From a checkpoint of a small multi-label image tagger.
Training: soap at rate 0.0023, 16400 steps, batches of 128.
Rows from block 4 of a small multi-label image tagger, named by matrix and row number. Rows with one number belong to one neuron. Each number is 128 + 32 x the weight over its row's rms, rounded and kept within 0 to 255. All counts start at 0. Numbers have three digits each. After the name is the row's rms in percent of the matrix's.
After each neuron's rows are labels from the 100 images, of 14976, where the neuron reaches its largest size: "responds to" is what is common among them. Only what is clearly more common there than usual is listed. The data: regions of photos with short descriptions (Visual Genome). In brackets: how many of the 100.
# gate: MLP gate (model.blocks.4.mlp.gate.weight, 512x256), inputs 0-255
# fc1: MLP up (model.blocks.4.mlp.fc1.weight, 512x256), inputs 0-255
# fc2: MLP down (model.blocks.4.mlp.fc2.weight, 256x512, transposed), outputs 0-255

gate.471 102:150162105115095096099134175078116139151120115129093142118122085159185171161056104142129144143157112089153183090090130109130127053087150098092149050126111119118156105134172122213128145093106100178131174171064150135088098168149107152133109125158122135128129087128149140086148090093193162103134052094152125127172112192118071123223172139167164111121155139116134122044144176129128124151099109227144109138179156106151189123112125112115155170126101162107152147115076143118106114076089083138145097158121124145096086138123101175169150145111070106160057177140152113107156153155115167111116179208100112101126097104185133137094142117155148168152112172144158147115167139104121104137132134148107146121143133185134141136109179163117102058135046127162089141109165113098136113138124139
fc1.471 107:151064120129124148156146092183133118092131123132155103157143171079065107099165155099137106101111146153117096137170120140124119222154095125169128202137129156172090156101100105043132093148142122098145090105145153138160148126127168109105155103098103094123090178140112101145132122144086102160168213158109124106067170076120201127038111130077106180086109121172094135176116067135116099073159137032128131117105102160107078170105142142156079059100139091153109119146187120143143141157172150089116128134132117142149168124144157113081134114135186165106189069114109156158090105116138068133116125068137118168099146139069134119143103163108110051107143107133103129169083076161127173114120132132183115129113117097101086119153093093136160163106185164098165142105085141131140150104136112
fc2.471 068:155144066108164134159152120123097166123170138159205118163089131145178055121145158110138199184141164172107161104159179109139002136111089129115145096171183181132072168131125111126120091083138146128133071154150090126121139118132162125119154131108116097133149114116125097186152140159088146064158154116105143180128131125130181123087182143105149121072049149137102111182085081131139142074132085109137171070122092123115114154116131126197107087099143173127093123150149105096152087130093111108103186133127157137148058060130142100189172169102101156059173161137130141117107119118126079150172119132114136077061140136106082136115150162163135092089207122098105125169086111125110121087127156119156128049088126133115091157079149099117162113146133157125121124093119139116146148107122092
responds to: text has "red" (40)

gate.485 103:109164127097123089108126168210136090104079095173158124156154185116082119125131131129169072132106136154140091091124121058140075121106084075140116160096181136092132097146096183108147080131175153136153060131089134089162132084107134153136131153125065133066131161088139121081114121107145180113122128182125140174106114115098119127104104084141104198162086120136116117109070126088107170155143155175103071125157145151114155184134118162160149148154140107128143150111105164162105128157179120136142125138091128187043135137121114086093137154138200098175096103112108111157179128135146075165095176111150156109087066106158173136160100097133168170172036154134123126185134099125180181125122099057124183133097133169163144156122120194139113106062136078103178116141113120149137169119081140
fc1.485 105:108140122131135131081181137075121167097165141130123115072135017130145096091101191114183170071111168094121097156214197152109108082127112102120090127152176124186073089131186113087085112094078118146161176107157090115087097154194139154123167101089193150121088112126143064097168113130115145150137128126122106120109133150142148118153119170090097136107115138108124138064108089114159067169103118129171081149107154158141124095097133092133075112117085113128126112103140123161182101065158125145113160196149136154084126145190156131142108110120092102078135150147097105106106131124149151145112164144150180120080099169098084118103108173161155092091111125160105128177123096157076130116132113182084155158159159167089150155198173154174134106098094141093166142128047095159126105100111122
fc2.485 107:165165115060137145127124064123146153092107126108149171143147111120137122130160105079123129125163118062087194130143100085092045168146162139129144092110128134158151077120103183068069129116196155112177070108119142104103071184164089120166142061139136163161075098115071151170102150118178158178130127150100121124180140085103147156053145146123155126116089155119160089165152120135108082132124119108157100072131107105158177057188179091107149101116116099080154092126131148152141122092118109139137145154138117062118082139163118094184091113120130152140153122090137113135102133083066114118120141142158154179076152142152080129114110134132112098103077116126112149084176129096109167085137148103065111104046117127148139133172088080156214149136088098146164141133109181118135098064152136
responds to: text has "blue" (33)

gate.139 096:114177148128140086103176097128178168098087111090121141200092157186057118088100100130131089083140127121139138122142117135127089130155130138179201132104121168075174133175096143152204133123149149128076111121121109007138115094076125115164106136184165070132152097118131205170179136155208164150086133155137125115129085141147201162139140146117146152101131172166137122165108160095125096092150129117101139166172114104158056123135103149083152123116107064154178105086182120103114129133087150137133169111127173161128149123168097128150100123159106113170155127208098073106118098115136176140070068111154100176151145117125170157144192108149099133153148144146162108127140149110113132118136104101084121134093121080154104168118073132077117103161130113099106183065160172129175123108124138
fc1.139 090:100049070156153095155122169133145137213130175151168139097089146079187139094106122137085163106159119141148092170138233154179152134106114174122131167120137094160097016120120124171131136132121080095100087120123095112138125185149144164130137139106091141161151162195151096130138088150080135092097104137117125129130073102170077102094116131104163156123121126130134111073115122109167119166100093116158092140146128121114147123124146094170132122070090140102088094113142155176136115154093108102179093149166163079167147085127110111161180107102080084143168100103120157118119182123077147118176156156098191080125126120125167187144128096087125137152112102126108147122146050160169127074174116102108176117128197140108137112089113120115096100094046168155091146146156116120075103072137088
fc2.139 094:146115139183082089151136108034115107101117151114108106127137104106118158091143162103197058121085100150161137109131130055114076138082124129120160150160145145137209114136207134054123187124125126156151107090141149099138125162139146132166163107135106113144099155134065120141148151110062098140147197088137109133120129128148194142080159064115134147100094148179161101127092107160152159152149158102176138085102121144149145205125104124106157158102102080096112106186146190142092154000141176129089098118145165118091104124147124131159097168143152193145111172112165155099148157146073107128115076076144091098117145169163119090123131106168086152112119154115125166131092128070093139120158160117102121139178127146121126220135125148164168136129125103124134118107107081147100108110133058
responds to: text has "blue" (32); text has "sky" (31)

gate.290 105:120172114167131108190132128154171170122114113134090088126077120147076159145111168137183132137077074138178151091122107177142117124126153174072151198159113086113160116157108109086103176117113131109147110111108164123165157166078115090128120119112118142114085110154137135087181178113152110104115101120116125149194086128130095155143136177227130176116173127164143115089130121165091106137132173093084065120109115131150054144156145098029121090186139094156140077089098143132120082164090077113166134121103127138174145113146127143205123078131168083125162150107130178185063151089121190138151140080138180099151163150148174137136117146132068089097134141127178126168226096182139135122114097164172138128155089137119112091106165127115088116083154130154156121097134137099179121110124162
fc1.290 107:105105108123113128136060123123069064139130131116183124183076180104156135093143091159151146092143114138114080133148098126069122142136112158098106092155152180116121176120159173204108127138135073116161174145148165092103100097144065105185125136125148114133154102151170081115136150138122058141132180073113161104109077090132131128095131080147164099155182166109053080142093139121122137118128132099119145086095167141128125169085140154209148122106092116129104130164122209145167083090179157074085132187157147180128122100166106164075128126099076152128158067146177150114076151176155058113139093124094145130183144112062147169157168129116171156169109158125149097141114134136077140111078075140120153098159097137088130130149103148135142098140074150193170086127170145132109100164087105
fc2.290 107:135108148158083132141098142105121137147183141119121090139130083141113143139117126194078097135102081155177133118108141180112145126167174155118095079098127176116135125136112095129131166117149137148124132124155116120074113172141130125161071111197089175135126131092136115104062118134153081177128120148140117078061105116130121069090125088046116113161236125065063118101135148140136133061115150123112157051131081078056147080140130128104123114118110102105100138151182146096112118072097056149100117167149171142114058076078173146104169111176107129108086125178128108067105138219127132139146132131101114184167079133111156189094142139116131130153181119113127105184188166118124146147103123134155166070126110098110070194125130164147166108102142110137139119143109151169168127170101118
responds to: text has "red" (26)

gate.507 095:153071184156095082123150162132106183126111121171115167181154199128179094085093141115170144084137154139149180147128058116182103127099155138145096186106071149134108128111125121181152099133161129150143087137116101113142124190095111150101101119168113120207152107115119128097151054168140149157109109144159093130162134072128135116148111143120165186125145111151120103078151156121084145124139147116197103124117158109146142142154080215063126083099124146184157125114114128119095187137137153111131086103142113058043173136104071131148125185121124129132118093222104174149140146135136081135159141061181157129129139092198164196099119107108127114103086114173158188126138167196086150147166159114152105151117150100092114119168114128098116155101115107122132154160132088121117105106092200
fc1.507 091:084182117106190108121102124110149126130098115102171134179164145177098220182107126122083119108112122081130164102108112139152168115102130188081142066130106101164109094139142198112119177105151105186049124138127196105076172099093114150156080134171143164159133102144136141124140087126143140154090067198152146159141124181144157146135144170124103118099164110113145158133126152104123134171090136107075148076131140108097120079120166171180134126085142156097199118148175113144100127182100138096140111138137215089111134132141171116121152146132140122099164133152079090156144178126120129193103179207142130120163097146116102172162153142172097178143168100100092135139156106066137081123115124109116169129142176157145165210150098100103098140129152084153157113094055163124081170139150095
fc2.507 098:106082074105097122142072061101142105197177104039064168123115094080149116133151092087177128137090107134094081070171147093110150086111132149084119154091164132133160186130144164136102227131104097118102103109134073125137129144134147097136137129092148118177095152149094161146154103118148129132117119122125107155146124111111115119125132108143177179132095114126082100113168121180109129158125110090163070104185101103128103148129116151118132181096147186108133134169121125158151103137129172115134108152162121154068066086050134135144126134129098085178094118147108129117110076128095122070182169193169176129165142132188038104075126126102132147065136123162104106173084092119066087126144067172125098112139138090152098141132125151099144105135099068144172069112141148082091133131155069
responds to: text has "red" (28)

gate.426 095:120077157193160113133144209095164192103146121118108156083152135086140122080150117086098077100065104144131091157132166169141087109149151128146114217133114159127109135181127146175137117131144165170192123110178131174117151124122095165174125186155113117141175133164126146166142128148110100161160131139163115152158051129154122144161171153162129058122147117132115091096178124166152107178180198187139149084126103160125117096116119062156157163142106165140157137177098133140157169142089114131130133109140155125192155153134085148130140086144161124133119109174112163095045105138078225099160154160187166116152108103064140117159121174156147142071124118143080112085139150188104166135119123098125088071155120183108123137180093137122126157118163093134101166150151166132114082179138164
fc1.426 097:133132130124101140094125106171161140117131150165111104132109108079142115089059143139164128115151117213182121119097145162190099134128165126164114145166121127131127128153174125112130155030172151111165127134120165191163135103081126101096115144116111114146187105166111088162145167119155058130100132154086192146163120153118092106159114085154143078094120108124150139134133100161096179148151138188190090080100146158151181159118169146104146181145154142102090196206102145149144092121170135084140155129135185150158109103176126075186196148140138104131145146148133106114135135116114172087106122109155106141111111125061122121158112177128165149168124118151113058146146176202112143190088145110069122131155111117155149178150142193047129125184107120135173064187120092180113099156166146
fc2.426 103:120119080133144134156161124138125018142117124086171146140100134109169176119111134130152091133185139120137112134179170125073148146157187221174144163072114109072067112093136082092117138137121150162139110138097132064170091084170147190173125156174149122131127105122113114099116086086132111129095117125089182125136122128091063096080074134107127118142099104133179114178145160101122148093090117128111146156126097123196125085118128163126211129157177111096115152131097132201103112081121125127126100146122163116137117187079133159114137140150128084177086098088127163132162103114113167153185130118094136090122173089135092111131104050140115086077124192147132139114126122129104150137093103182110188129027114217105129113098137130114149160083136146130111125135116107159212124170124105
responds to: text has "red" (26)

gate.54 109:105145066121152192167152140143177129093129110086095148112141155115119137148109103151144146133115138106148140107122212124134113130102134086127108163152123156121097057134133151125149114097129112157062080088080157167168174140113078133130155163123113143128099102086133085193162091153163194182169144213146117113099168162107137053096153168117052179099115131141179155129101077114098143104132130137160097168110137183121112155209093129150139110105120156106158094058172089134100159166112133136143101185113141165140127086097124129094110108112159090178141157159146007120108130092098122133117166108139130136080147149140145133161137151182126097124126122135173139170158120134161196121164040120137135111155145171110120070139116129068123131039101211151131178127159126123137130111131101
fc1.54 111:102140064127135193165151154142168119095139111072096143115133151122105136154105110160135148127118135102158107110097206129107123145121131080131116146144120159130098066136123162148147113111119109175050077093073151173152169140101074137125168155115123139120106101088129080174154082145140188182164159207152127126112171175119139062106162178122052191127109127164182147129098074115098156109145132136153105170107144175131139151218098123133131103108133167117158105057144077128086144148116137137140098183121133175143137085087120121088126108111164091182141159146155002137120135090098126134120143121145127143080133140132139121156151144185115086128134124143170141171156127133142195132164036117135123107152132180098114074144109138074121137041108208143126174136151116137118118108149111
fc2.54 067:136172137171139115152146162112132100219126151134154109109059128153111088141152140068093174122170108107130000147158128174161142111169097103116132067147102158136046172122146077113112129142096092108124150123109099136142112088119141155111106104124179079084121074150145089155107141098126122092105121109121118131087177129122129120161109136092144168117123086131134125076112119122154139182145127161161094172127178140192106170128101131094154118056145125051101119135129074110099149197146192101126124097161111124130157085117130129146164103115095148139178147112167096147123076111152107098114048141115178113091131127162115096165117155142135118130155134131187141102158129105164090112114148118111134177100092151084106133096147145130149088186129201131127119135103115119097083133185153
responds to: text has "blue" (30)

gate.444 104:178126105149129117193079141154148117125142109117102070123105195146157091120155089078129173119111146145237176078082187087110120109076156126102137182166132099118113110120147084127133183069147126179190153202086169137158136166141144095126130147163157170102090144130083178118139130162130157070091126192132107151179114091092142122126100104127121096116176082139109126099149100152174146117101128149105109109130099151177090125148131153074137101127068095171134096151161149057116140149112072119112121103132153116087089118224160098152164140127122105133112075157145131119157156113194095115108132045098113140136142067130126136170158105186132080115115146155138130146071127105111088079110106162155103147116121124072073119078104083142157147068140073163110138163180133126098137119150094
fc1.444 103:127085142139142143128093070110112037131136163086139089092103098154172114154126105126090108182107152186108130102122138114121123123126141137115098110113097137164130144184146156152140136176077152076118209199127129113105131093121083108179121110068112090083137164134131169190148156155114097118095148131096183090077129093140109075154094087146205054063160125153161123136099129139149174103106137191074112153126154113144130170128117140117148108145138123105101095215113169091131111070155126114101155144148135136164143195124153111074164140074133162114142139055145065120150099119143133098137079099113106160167166151058089163098127192074190079164100124152132120069120153122112115097155103106135115137151132146142127161177143066137208139123124143128159142145194089077131101133104108
fc2.444 098:081083120099044150139157142147156145129066145142188138081171134146116142140122096161141110142141080118071077146107088109162123157141129160136082101110176109149128149102139111118176095118139155069148110142134085082111089110114140049104078211107093106116164142094119106109114116122161091219146158174095076116139130109128193115111118142131134145120131121119149158142183100095234090160122131066089153108171179105105162096135123131183081160150115092097072174124155148149113141112136144155079139161114162132144125179159100106151092087182100112175164138107131039175144150110114025096126109111145145132156082106107165150162167136123103100165132140140154119129168118077097132135137156114114115187103111136140144139152101141113188157123141138189176183113188150090156156148171161
responds to: text has "red" (29)