A small multi-label image tagger, trained from scratch.
Model: 24-pixel images, arch vit, norm rmsnorm, activation swiglu, layers 12.
Training: soap at rate 0.0023, 16400 steps.
Data: trained on regions of photos with short descriptions (Visual Genome), 20.6 epochs.
Rows from block 8 of a small multi-label image tagger, named by matrix and row number. Rows with one number belong to one neuron. Each number is 500 + 25 x the weight over its row's rms, rounded and kept within 0 to 999. All counts start at 0. Numbers have three digits each.
After each neuron's rows are labels from the 100 images, of 14976, where the neuron reaches its largest size: "top examples" is what is common among them. Only what is clearly more common there than usual is listed. The data: regions of photos with short descriptions (Visual Genome).
# gate: MLP gate (model.blocks.8.mlp.gate.weight, 512x256), inputs 215-255
# fc1: MLP up (model.blocks.8.mlp.fc1.weight, 512x256), inputs 215-255
# fc2: MLP down (model.blocks.8.mlp.fc2.weight, 256x512, transposed), outputs 215-255

gate.13:505516469459496531500476478489488475471492493501465494468516492492456489515490515496484469495526504510504534499500438524515
fc1.13:509468516486532475509508542526492489519503529469468502478547499510485466503459473507461488537521465466507497491466472495484
fc2.13:484550500490462517525494513494498510502522507508482491453554482482525452523493520508471471499555543478491495486531500514487
top examples: text has "red"

gate.239:522482529476506508558507469499474509517495491515483512494500541497516523522493450489492558472507533518491479521499445475466
fc1.239:482481490543532480504450519452511512491507492493503525463443479517535468499476517490533439481526502509468494456506475472513
fc2.239:528482503516482509497473485487519524518499500504523516465480512491516524468500470529510476504504472459464507474525510468471
top examples: text has "sign"

gate.294:468519484536526521512439517478495486477497510484504479488468523473505536506505487510533473505474520461467500534508471445481
fc1.294:530529491452486530514525539517511490488500482515488515498529491527503547504504479528498459500523501537498505537472523514522
fc2.294:515511482485517511534510528517511517498500497509509493501472495455515487483519476527490507496443490486500519545494463510509
top examples: text has "train"

gate.225:477497535464507516540533490559531497475502493469534523486511465501523448490466525459499541544466522451504475525512549536481
fc1.225:518496503476483485465499503521474443531506502496453538475486514459516459503512514477510506541492488456431542474543521540525
fc2.225:524540469532437484492502460521516461546489519531514494535530513446493480464520509493492470536495483528486554549516531520511
top examples: text has "horse"

gate.95:483459492488487546521483516485511532522531471507506512487519503495519526467498490543554505481470505522511464476493505477512
fc1.95:477470498531528531516534509556522483500530463508537495452484503515521510504541451537514509475496472492505527474498504507528
fc2.95:541522515520480558542517509495510506516504544484505526486539508500483482475488525477499458484541536540493468484490487477511
top examples: text has "man"; text has "blue"

gate.180:529560540503508477536473513499483500473522510514500534531499490439477498496507500531529493498483503488482554466517511514520
fc1.180:461491478526526464505504513488518510486510511507488488474516511491549503450541487496546499500492592525537508528519493465493
fc2.180:551486460470519495509508538507512507537522478504505498525461504504550519463522495486440517461457534476529480464496476486513
top examples: text has "man"

gate.459:541482476467486493519500496501521499457497455500413452520438492503494515501478506537545503484506486529471513490452504490466
fc1.459:478489552525559479487490508524511459492500499503523530498513486482524473493530502474484506468481526484517525461534441492466
fc2.459:473525501514485503496521473536535522496495431523537517452476506485479496532521486505488493485489532499529506499500480503465
top examples: text has "sheep"

gate.325:525488495498512525512513472490509501499521517519528495538461564487533547482508510499484479532509460508472517531507532469492
fc1.325:524500532494497507504479517501494525506481509521456502466515501509510507478502459461470445517499538498514509506505453503515
fc2.325:458500492538490471504480495530515496529467500506438505541534473499525522465528491478507514458476491510506490487447485525521
top examples: text has "sky"

gate.103:515504516508434466483510507565528508486490465497482500525509497496501477475482456488513506454468488500455516505458504499542
fc1.103:469519551462547549457445452492508524490471495502533522495517497509490490479475536500474482532467510506509492480496542498490
fc2.103:493514503439508488521525468471474504509454491495478490494527513492535553455536559528500521471541529528475489509485552449489
top examples: text has "pizza"

gate.125:521542508551531515500472516489538473507477511498490476556509547485510503511495475504505493516486475532504547536492532485425
fc1.125:530486494485483464440541501504479516457520497497506547499496484528505455486478494488478545497522535466487486495482471516530
fc2.125:543506492446503506490521526480539490511490529479506523494549500537531485470508486499519508515493524480527497491491487479460
top examples: text has "train"

gate.233:482515486533559513536466470500451495482507480491555474510478481523517513549533497499522508475529549518510525487502496452527
fc1.233:503495470504445463483484489452535483495504518479469539472483493449465487473469473476463488536485428495520544465511481473465
fc2.233:464500510496494496470469521514502498527510459515466476508516486549499461481506510491472490498477471475531515471474509524521
top examples: text has "orange"

gate.171:500455494517480464492520515475533511512522493498469477530489485451503500477511483520456491526479528450505537496527514507460
fc1.171:513492501462482493459490520525444488475536543457502514497488481540453486496511475513521495533564484528516527497517476500502
fc2.171:522517481440494470536499522535478526496508504460529507531499507486525496503494488462483566513461525469519453541513534497523
top examples: text has "toilet"; text has "white"

gate.167:499428501537494519494466456467472516523514487521489546500526508497488491581521516464511534493480506519472493511510489473487
fc1.167:469515496488511462535492515482506500510486466500463473493452460487472500466469534538505495522527518490497495468518504491456
fc2.167:473541540472511456473476489497502432519497515509508527467470463509519497464553481506488493540473521479511540476483480486531
top examples: text has "sign"

gate.142:536449461500498501513493472529532475445578529533498510507490543503467532556507539509466537502519435518452513445486490483509
fc1.142:496445485525505465503511480499503474453496516517463472512521486502489510539512487507472518485494499548523523491555455484532
fc2.142:500474487464528519516480468524475511485498493531486514508499527502482512529514527522502511462509463455521518485501491521504
top examples: text has "green"

gate.261:516515477516533519507484505563514498483475521473439502512489469493507543465487537456504499516502504480522507431493533506459
fc1.261:484503518538475548503504518514488526486466514449500491471469512507517507519485503528497494543436513469525453536481474484501
fc2.261:523540470513471494549493456494480524500471475546499479499494531486526504431536489519519518469487516447451495508522477508512
top examples: text has "man"

gate.413:501496498515517544488461500526498520490472521486484508515485506471496495489504545491505500472541479483474471506546480494498
fc1.413:517522468526472474527492503484519520487519530518495513503492529491493486504533487487525524490551515503497552508506529499530
fc2.413:498459514524474508540541504508453519472472507466513469511477503479520493519523478517484501517459522543539453496521553550494
top examples: text has "sign"; text has "red"

gate.238:518515536505536500469493509534527492519550488509522541499478518495487475495506528526518522489479520519487491493516539478505
fc1.238:511475502507535510494519484511519478493500469473460541517507477468540505490541499522534532483476525501492513497524488515479
fc2.238:512493485501484485430504515518510530529542533547481533490467507502488503506492513491465511535504476535512477471508524470488
top examples: text has "bus"; text has "train"; text has "yellow"

gate.243:507464526510516483504467465533530493496481505482498507494521467493468488466526518523533516467460514501489538496531534487447
fc1.243:484473489452478509515488525503492537523521491511527516513532495531490493463412498470479463486519480508542459543472482511523
fc2.243:498495505461546496543518530487520482466484493500498509516520493506480519464500463495516487462498496485478502542518487521482
top examples: text has "train"; text has "blue"

gate.121:504538494489470466481483523442493519526491481519482523505477493502511470487524469525523532520492518486469469529470471478494
fc1.121:516514451490509474468494473522415494528485465547499512506491503526475497459488495439516522460507501494518460463492482513477
fc2.121:486467514540529501493496539475511548480477498507534501520466425527505491497478536479479496503440499495533468506495488511523
top examples: text has "elephant"

gate.154:526516524486476490518503492521504520483505494491438501479458482492524480521469550522494499479503502550475491506485557481484
fc1.154:493508476504593474507460505504550483495460491505502546516474527507510507483517462505481516500446535472491514471488476496480
fc2.154:479495477508504516486509479550546504510496457527552488491442496505489493473554459509526470520488485499471486480468488519445
top examples: text has "sheep"

gate.351:520479490557521530481506471525498488487497520489466502509516513452475506489532513458503495496497513476469553476526544496475
fc1.351:530511535490533501496460465488485459502507503499520503480525502488494479497522462528505518510473531493489498483517510478443
fc2.351:489477518539498500481475486491492526514499502526516497515427504512504497538481539510470486503503508485501539456503472505524
top examples: text has "train"; text has "yellow"

gate.158:532512496503489479519507447489502492475476484481521488506523463494477484509483510523559501535487523476533553500485516498518
fc1.158:458472516497500479490516508553507524511500480469538532491491470526483493486490530519478504480501491473513485470500457481504
fc2.158:539504463522457523475519503495494525523518534432477521472483509524510533498511494484496495489499491539523460521475532503535
top examples: text has "man"

gate.453:518462490494582506518480550459491474458541530471509501453519508481505469531517514501481514505522483528475488515515540539505
fc1.453:486514513509485491504474516479498528495508470522443547505453468545469526473485486474502489495500521521499473495469505534540
fc2.453:455513524475485504465490517481519484518474497537510526460514511549463491484539465506499513502515529491501463496496522511525
top examples: text has "train"; text has "yellow"

gate.507:471531521518503514496488521460512504492490458506519484489495539526512514557499523507491495454469544525507551513573498503510
fc1.507:494471485502512515465473510470513472502494488506537505522517520519508491496496505528426499491471506502468529461545483508551
fc2.507:486482523486494466502483514489513493524456501501476467503496495530509502508532490462491461514499546520537519502493506517494
top examples: text has "white"

gate.346:466488514437496507476508462502480485505477495508539500486507470492512529467463528498479488474480498470523525534504520476513
fc1.346:532518527517532494496522511488507487518539517511500533506504503474534531468548500493530465565509488473491494481501503523514
fc2.346:523488500532465517490522499486476461548539483562509543499545503524468490494482533519531528496519497520501473482485468480491
top examples: text has "red"

gate.376:494507507523497504553526498478501521484516514480534504499509501514539503514504463529483486529431524499507497470513485526469
fc1.376:513489483455478452477503522513475482514474513482551510514494456551498499465468518445485507537493501474521487493523523488492
fc2.376:470471490478552447511479550476499491472536514486529508463462507509504551555530495487503517497479527505469469500445528484518
top examples: text has "blue"

gate.130:493518517479498504523495457504523509496484514514548494499476487511540493483537501496427499515481507466489488483516508449478
fc1.130:528481507498459479484522543455489501540475546463444483536519516533498516522497453512520499490481503557532514531468522500527
fc2.130:489510497523460500512480514475519496512497528533505514523537472456510527483462510525459477426498498500515492494504487489483
top examples: text has "sky"

gate.496:490526511457472484491505487512476454494481473528546509468493527494469503482511526540508502499489517519488535526553485510489
fc1.496:547511516532514501507494471507545548522521526503519471488532468489455506516490471444467489514470487506524483473504514479512
fc2.496:502538504501533538492502519542526463513447483539500492508491486491473510512517490479425468484469544493471495507496506477520
top examples: text has "zebra"

gate.470:459491512487503487453505513476486518515503500521510512484479544499529490499498512521495537465511514434487470498523470505514
fc1.470:493524472499511487492486476477466532528468482476503515464470526502500540536519477492490608486529512495526497462473501477452
fc2.470:523449491499491497516512509486458527516457558482523465516445476499507489478524547478541541497487481495560474519478511486507
top examples: text has "elephant"

gate.62:529491515489472511518495479518495518534502492480516525516538502478497479533538488493477539458488539501475500488488505531473
fc1.62:449507479487496488521482524458510485500479493521490499484453483526515519469460517492546431540494470521477521509499507471483
fc2.62:501520521503496532460485499500527483499469514516506516478515498510520523489516487522489500528466476490470509499495499440481
top examples: text has "sign"; text has "white"; text has "stop"; text has "red"

gate.316:531508519525507508482498517464506513432505487486459538538502517487470486524517522494515498519500540481534496536517490504413
fc1.316:489476456469463494516511447537471521508518517477512491509463456476502496522517514464512482500535482479495542516548496520494
fc2.316:509519524483517526465513490509473495476519510492517534496534500548458487507529489498484540487506464505491536480490490506521
top examples: text has "black"

gate.9:528465518500471471493505466523470546552512498479519554504519494528467517538502476494442541468505497515489504507502512496462
fc1.9:478533448509484494551471541460531485468505467542510499477460497460509514435496532485551460501514511513472525507503497498516
fc2.9:494537565498529486484482492512534484505471519541500496513456510520504491450528490523495497517489487502486504514514507431499
top examples: text has "sign"

gate.164:508491522486486536504529513518512526502488453504483555541490473558481495530537513488521524447519540506512514526463506486484
fc1.164:474551488479519473491450487490491472519511520518497479458484477469529516491472518458520433499487474489467502482535489511498
fc2.164:468552507509499516499471468460515478485469503493480475472476524534480507491494496470502498486444479486507542489463508480513
top examples: text has "sign"; text has "white"

gate.101:492457492492492451493493484454486478501493504515511512448534516497504528552512490537502512500484540489521479486549539513551
fc1.101:492497484492481535497495550477491518475496478560475493535553518479491494542529468498490512500434519550505518490493469531531
fc2.101:522482501481481499492486507498546532469557495556504467499506482469535485453491506492514475521489520456479564456497478498510
top examples: text has "man"

gate.35:459522539495492550495484499527520527506488484502503551539463525521489476483447478493490439496522537520541512520478538460519
fc1.35:513474514492544518454506506493482516524525483518531474481487474504526494512511466519485526527523469447483467476476502517509
fc2.35:497494510539487498536513463508459481499538469509493490494538484463486507509514509543508499482524493492470514490439464466490
top examples: text has "green"

gate.302:504499462496517481473490463521498498477461545508512470512459544524462540464513504488486497515477489537531464506478480495475
fc1.302:474486501515507513496518533497500507505479488486492527510538473526533482490559536493505526467510480492502559471494522530483
fc2.302:486517513521504506501476526535513520487505534519508512519528486464509510503546494523502519517523522527513525547458495471458
top examples: text has "broccoli"; text has "green"

gate.419:494509478488531484506491499526491485482505485493500476501497477519482500510501510481454529528514520496521497450503483514483
fc1.419:483527526508528456509465509509491486506506544489511496479453493515507515542487487540534484468507488484505479476513538490519
fc2.419:537537499489541483478473522502530514499534511508494496483479531471510510477517530497476480492504539449500524512499471486504
top examples: text has "man"

gate.440:529469481527468514528479521477503541522493512487497508509522531474491501483521510526463423513510517518517508524499470483520
fc1.440:499464557443473503470548535451519463506488492480486512473491501558509490489460448503534472525502487526497535509491483464498
fc2.440:461514492472540489508481468522496479514464498495492476476500522500498526493500468466476451512498498490501470502497538518537
top examples: text has "sky"

gate.227:530517498536495526504474505559494521503457527500514487496534500517568532482456510518467488524522450469503544537520498500445
fc1.227:517533496507494486485547495519466453472492479508495496474458517517502506477539460467443508507504569498494494443495473544476
fc2.227:520467459466539523489507518514514482498487515434559508503524493508522482506526486447513504504531488463501499454467500526505
top examples: text has "train"

gate.58:485489482535466473512508480531503503513526499518518498520497526499458513500485473525485507510525518465473522521543513515500
fc1.58:517491473489536502476461492512449502523498511444506511528473462502503456472523530520478521524511495503501533502471534476449
fc2.58:480502448473495556481450479473497508512484502480504492533475497493453490523485460507532527519508479484525497534499489474511
top examples: text has "tennis"

gate.290:505519514500465488519514499502487507498485518580522500501438444472501521534486529484514504495515428544543494467497529496510
fc1.290:487478476492504461485480470491538502488506503479493493494546514510569517482510497495523460471507520492539514490522528523489
fc2.290:559475497517536484504498529528501545485470490526510490475476524508544538492514486493498531467429520505549525488478501497491
top examples: text has "man"

gate.48:481557541484502451522478498507492528533498491526494492456493478478508466506507499494533499429479528481463507512486498538453
fc1.48:520471454551497524495495561510515462472491444495473501546530501524496545545487537512526495527516488513531550529506521484525
fc2.48:521546486495490509491482512529544493463508459504503500569553523514454497506513481496460482534541546484472497483506545521459
top examples: text has "giraffe"

gate.122:467468471491460470522532483501486496525479521531483450505488482472522502507484462534481521467451522525522472478544441466488
fc1.122:496500500499489535474488535511480519527516499515498507508515484554471541521504472486511470506465510466504526503504446478515
fc2.122:516498524477480475507522480505474496490443508464482519533453507546511516523485520562498511485509489512491491508531513531507
top examples: text has "sky"; text has "blue"

gate.31:486536483470507506528526523449513504528484488498524502457500501503506532532499504526532533499530521509483527503447487521469
fc1.31:512529513529518540498479544507485531453527477513487528555523487491529545494484531469476497544500479537478538508542521504545
fc2.31:510531557506480517505503476534504494470511498517489515483550530484484489481476486489485508521478536510475534514520467511505
top examples: text has "horse"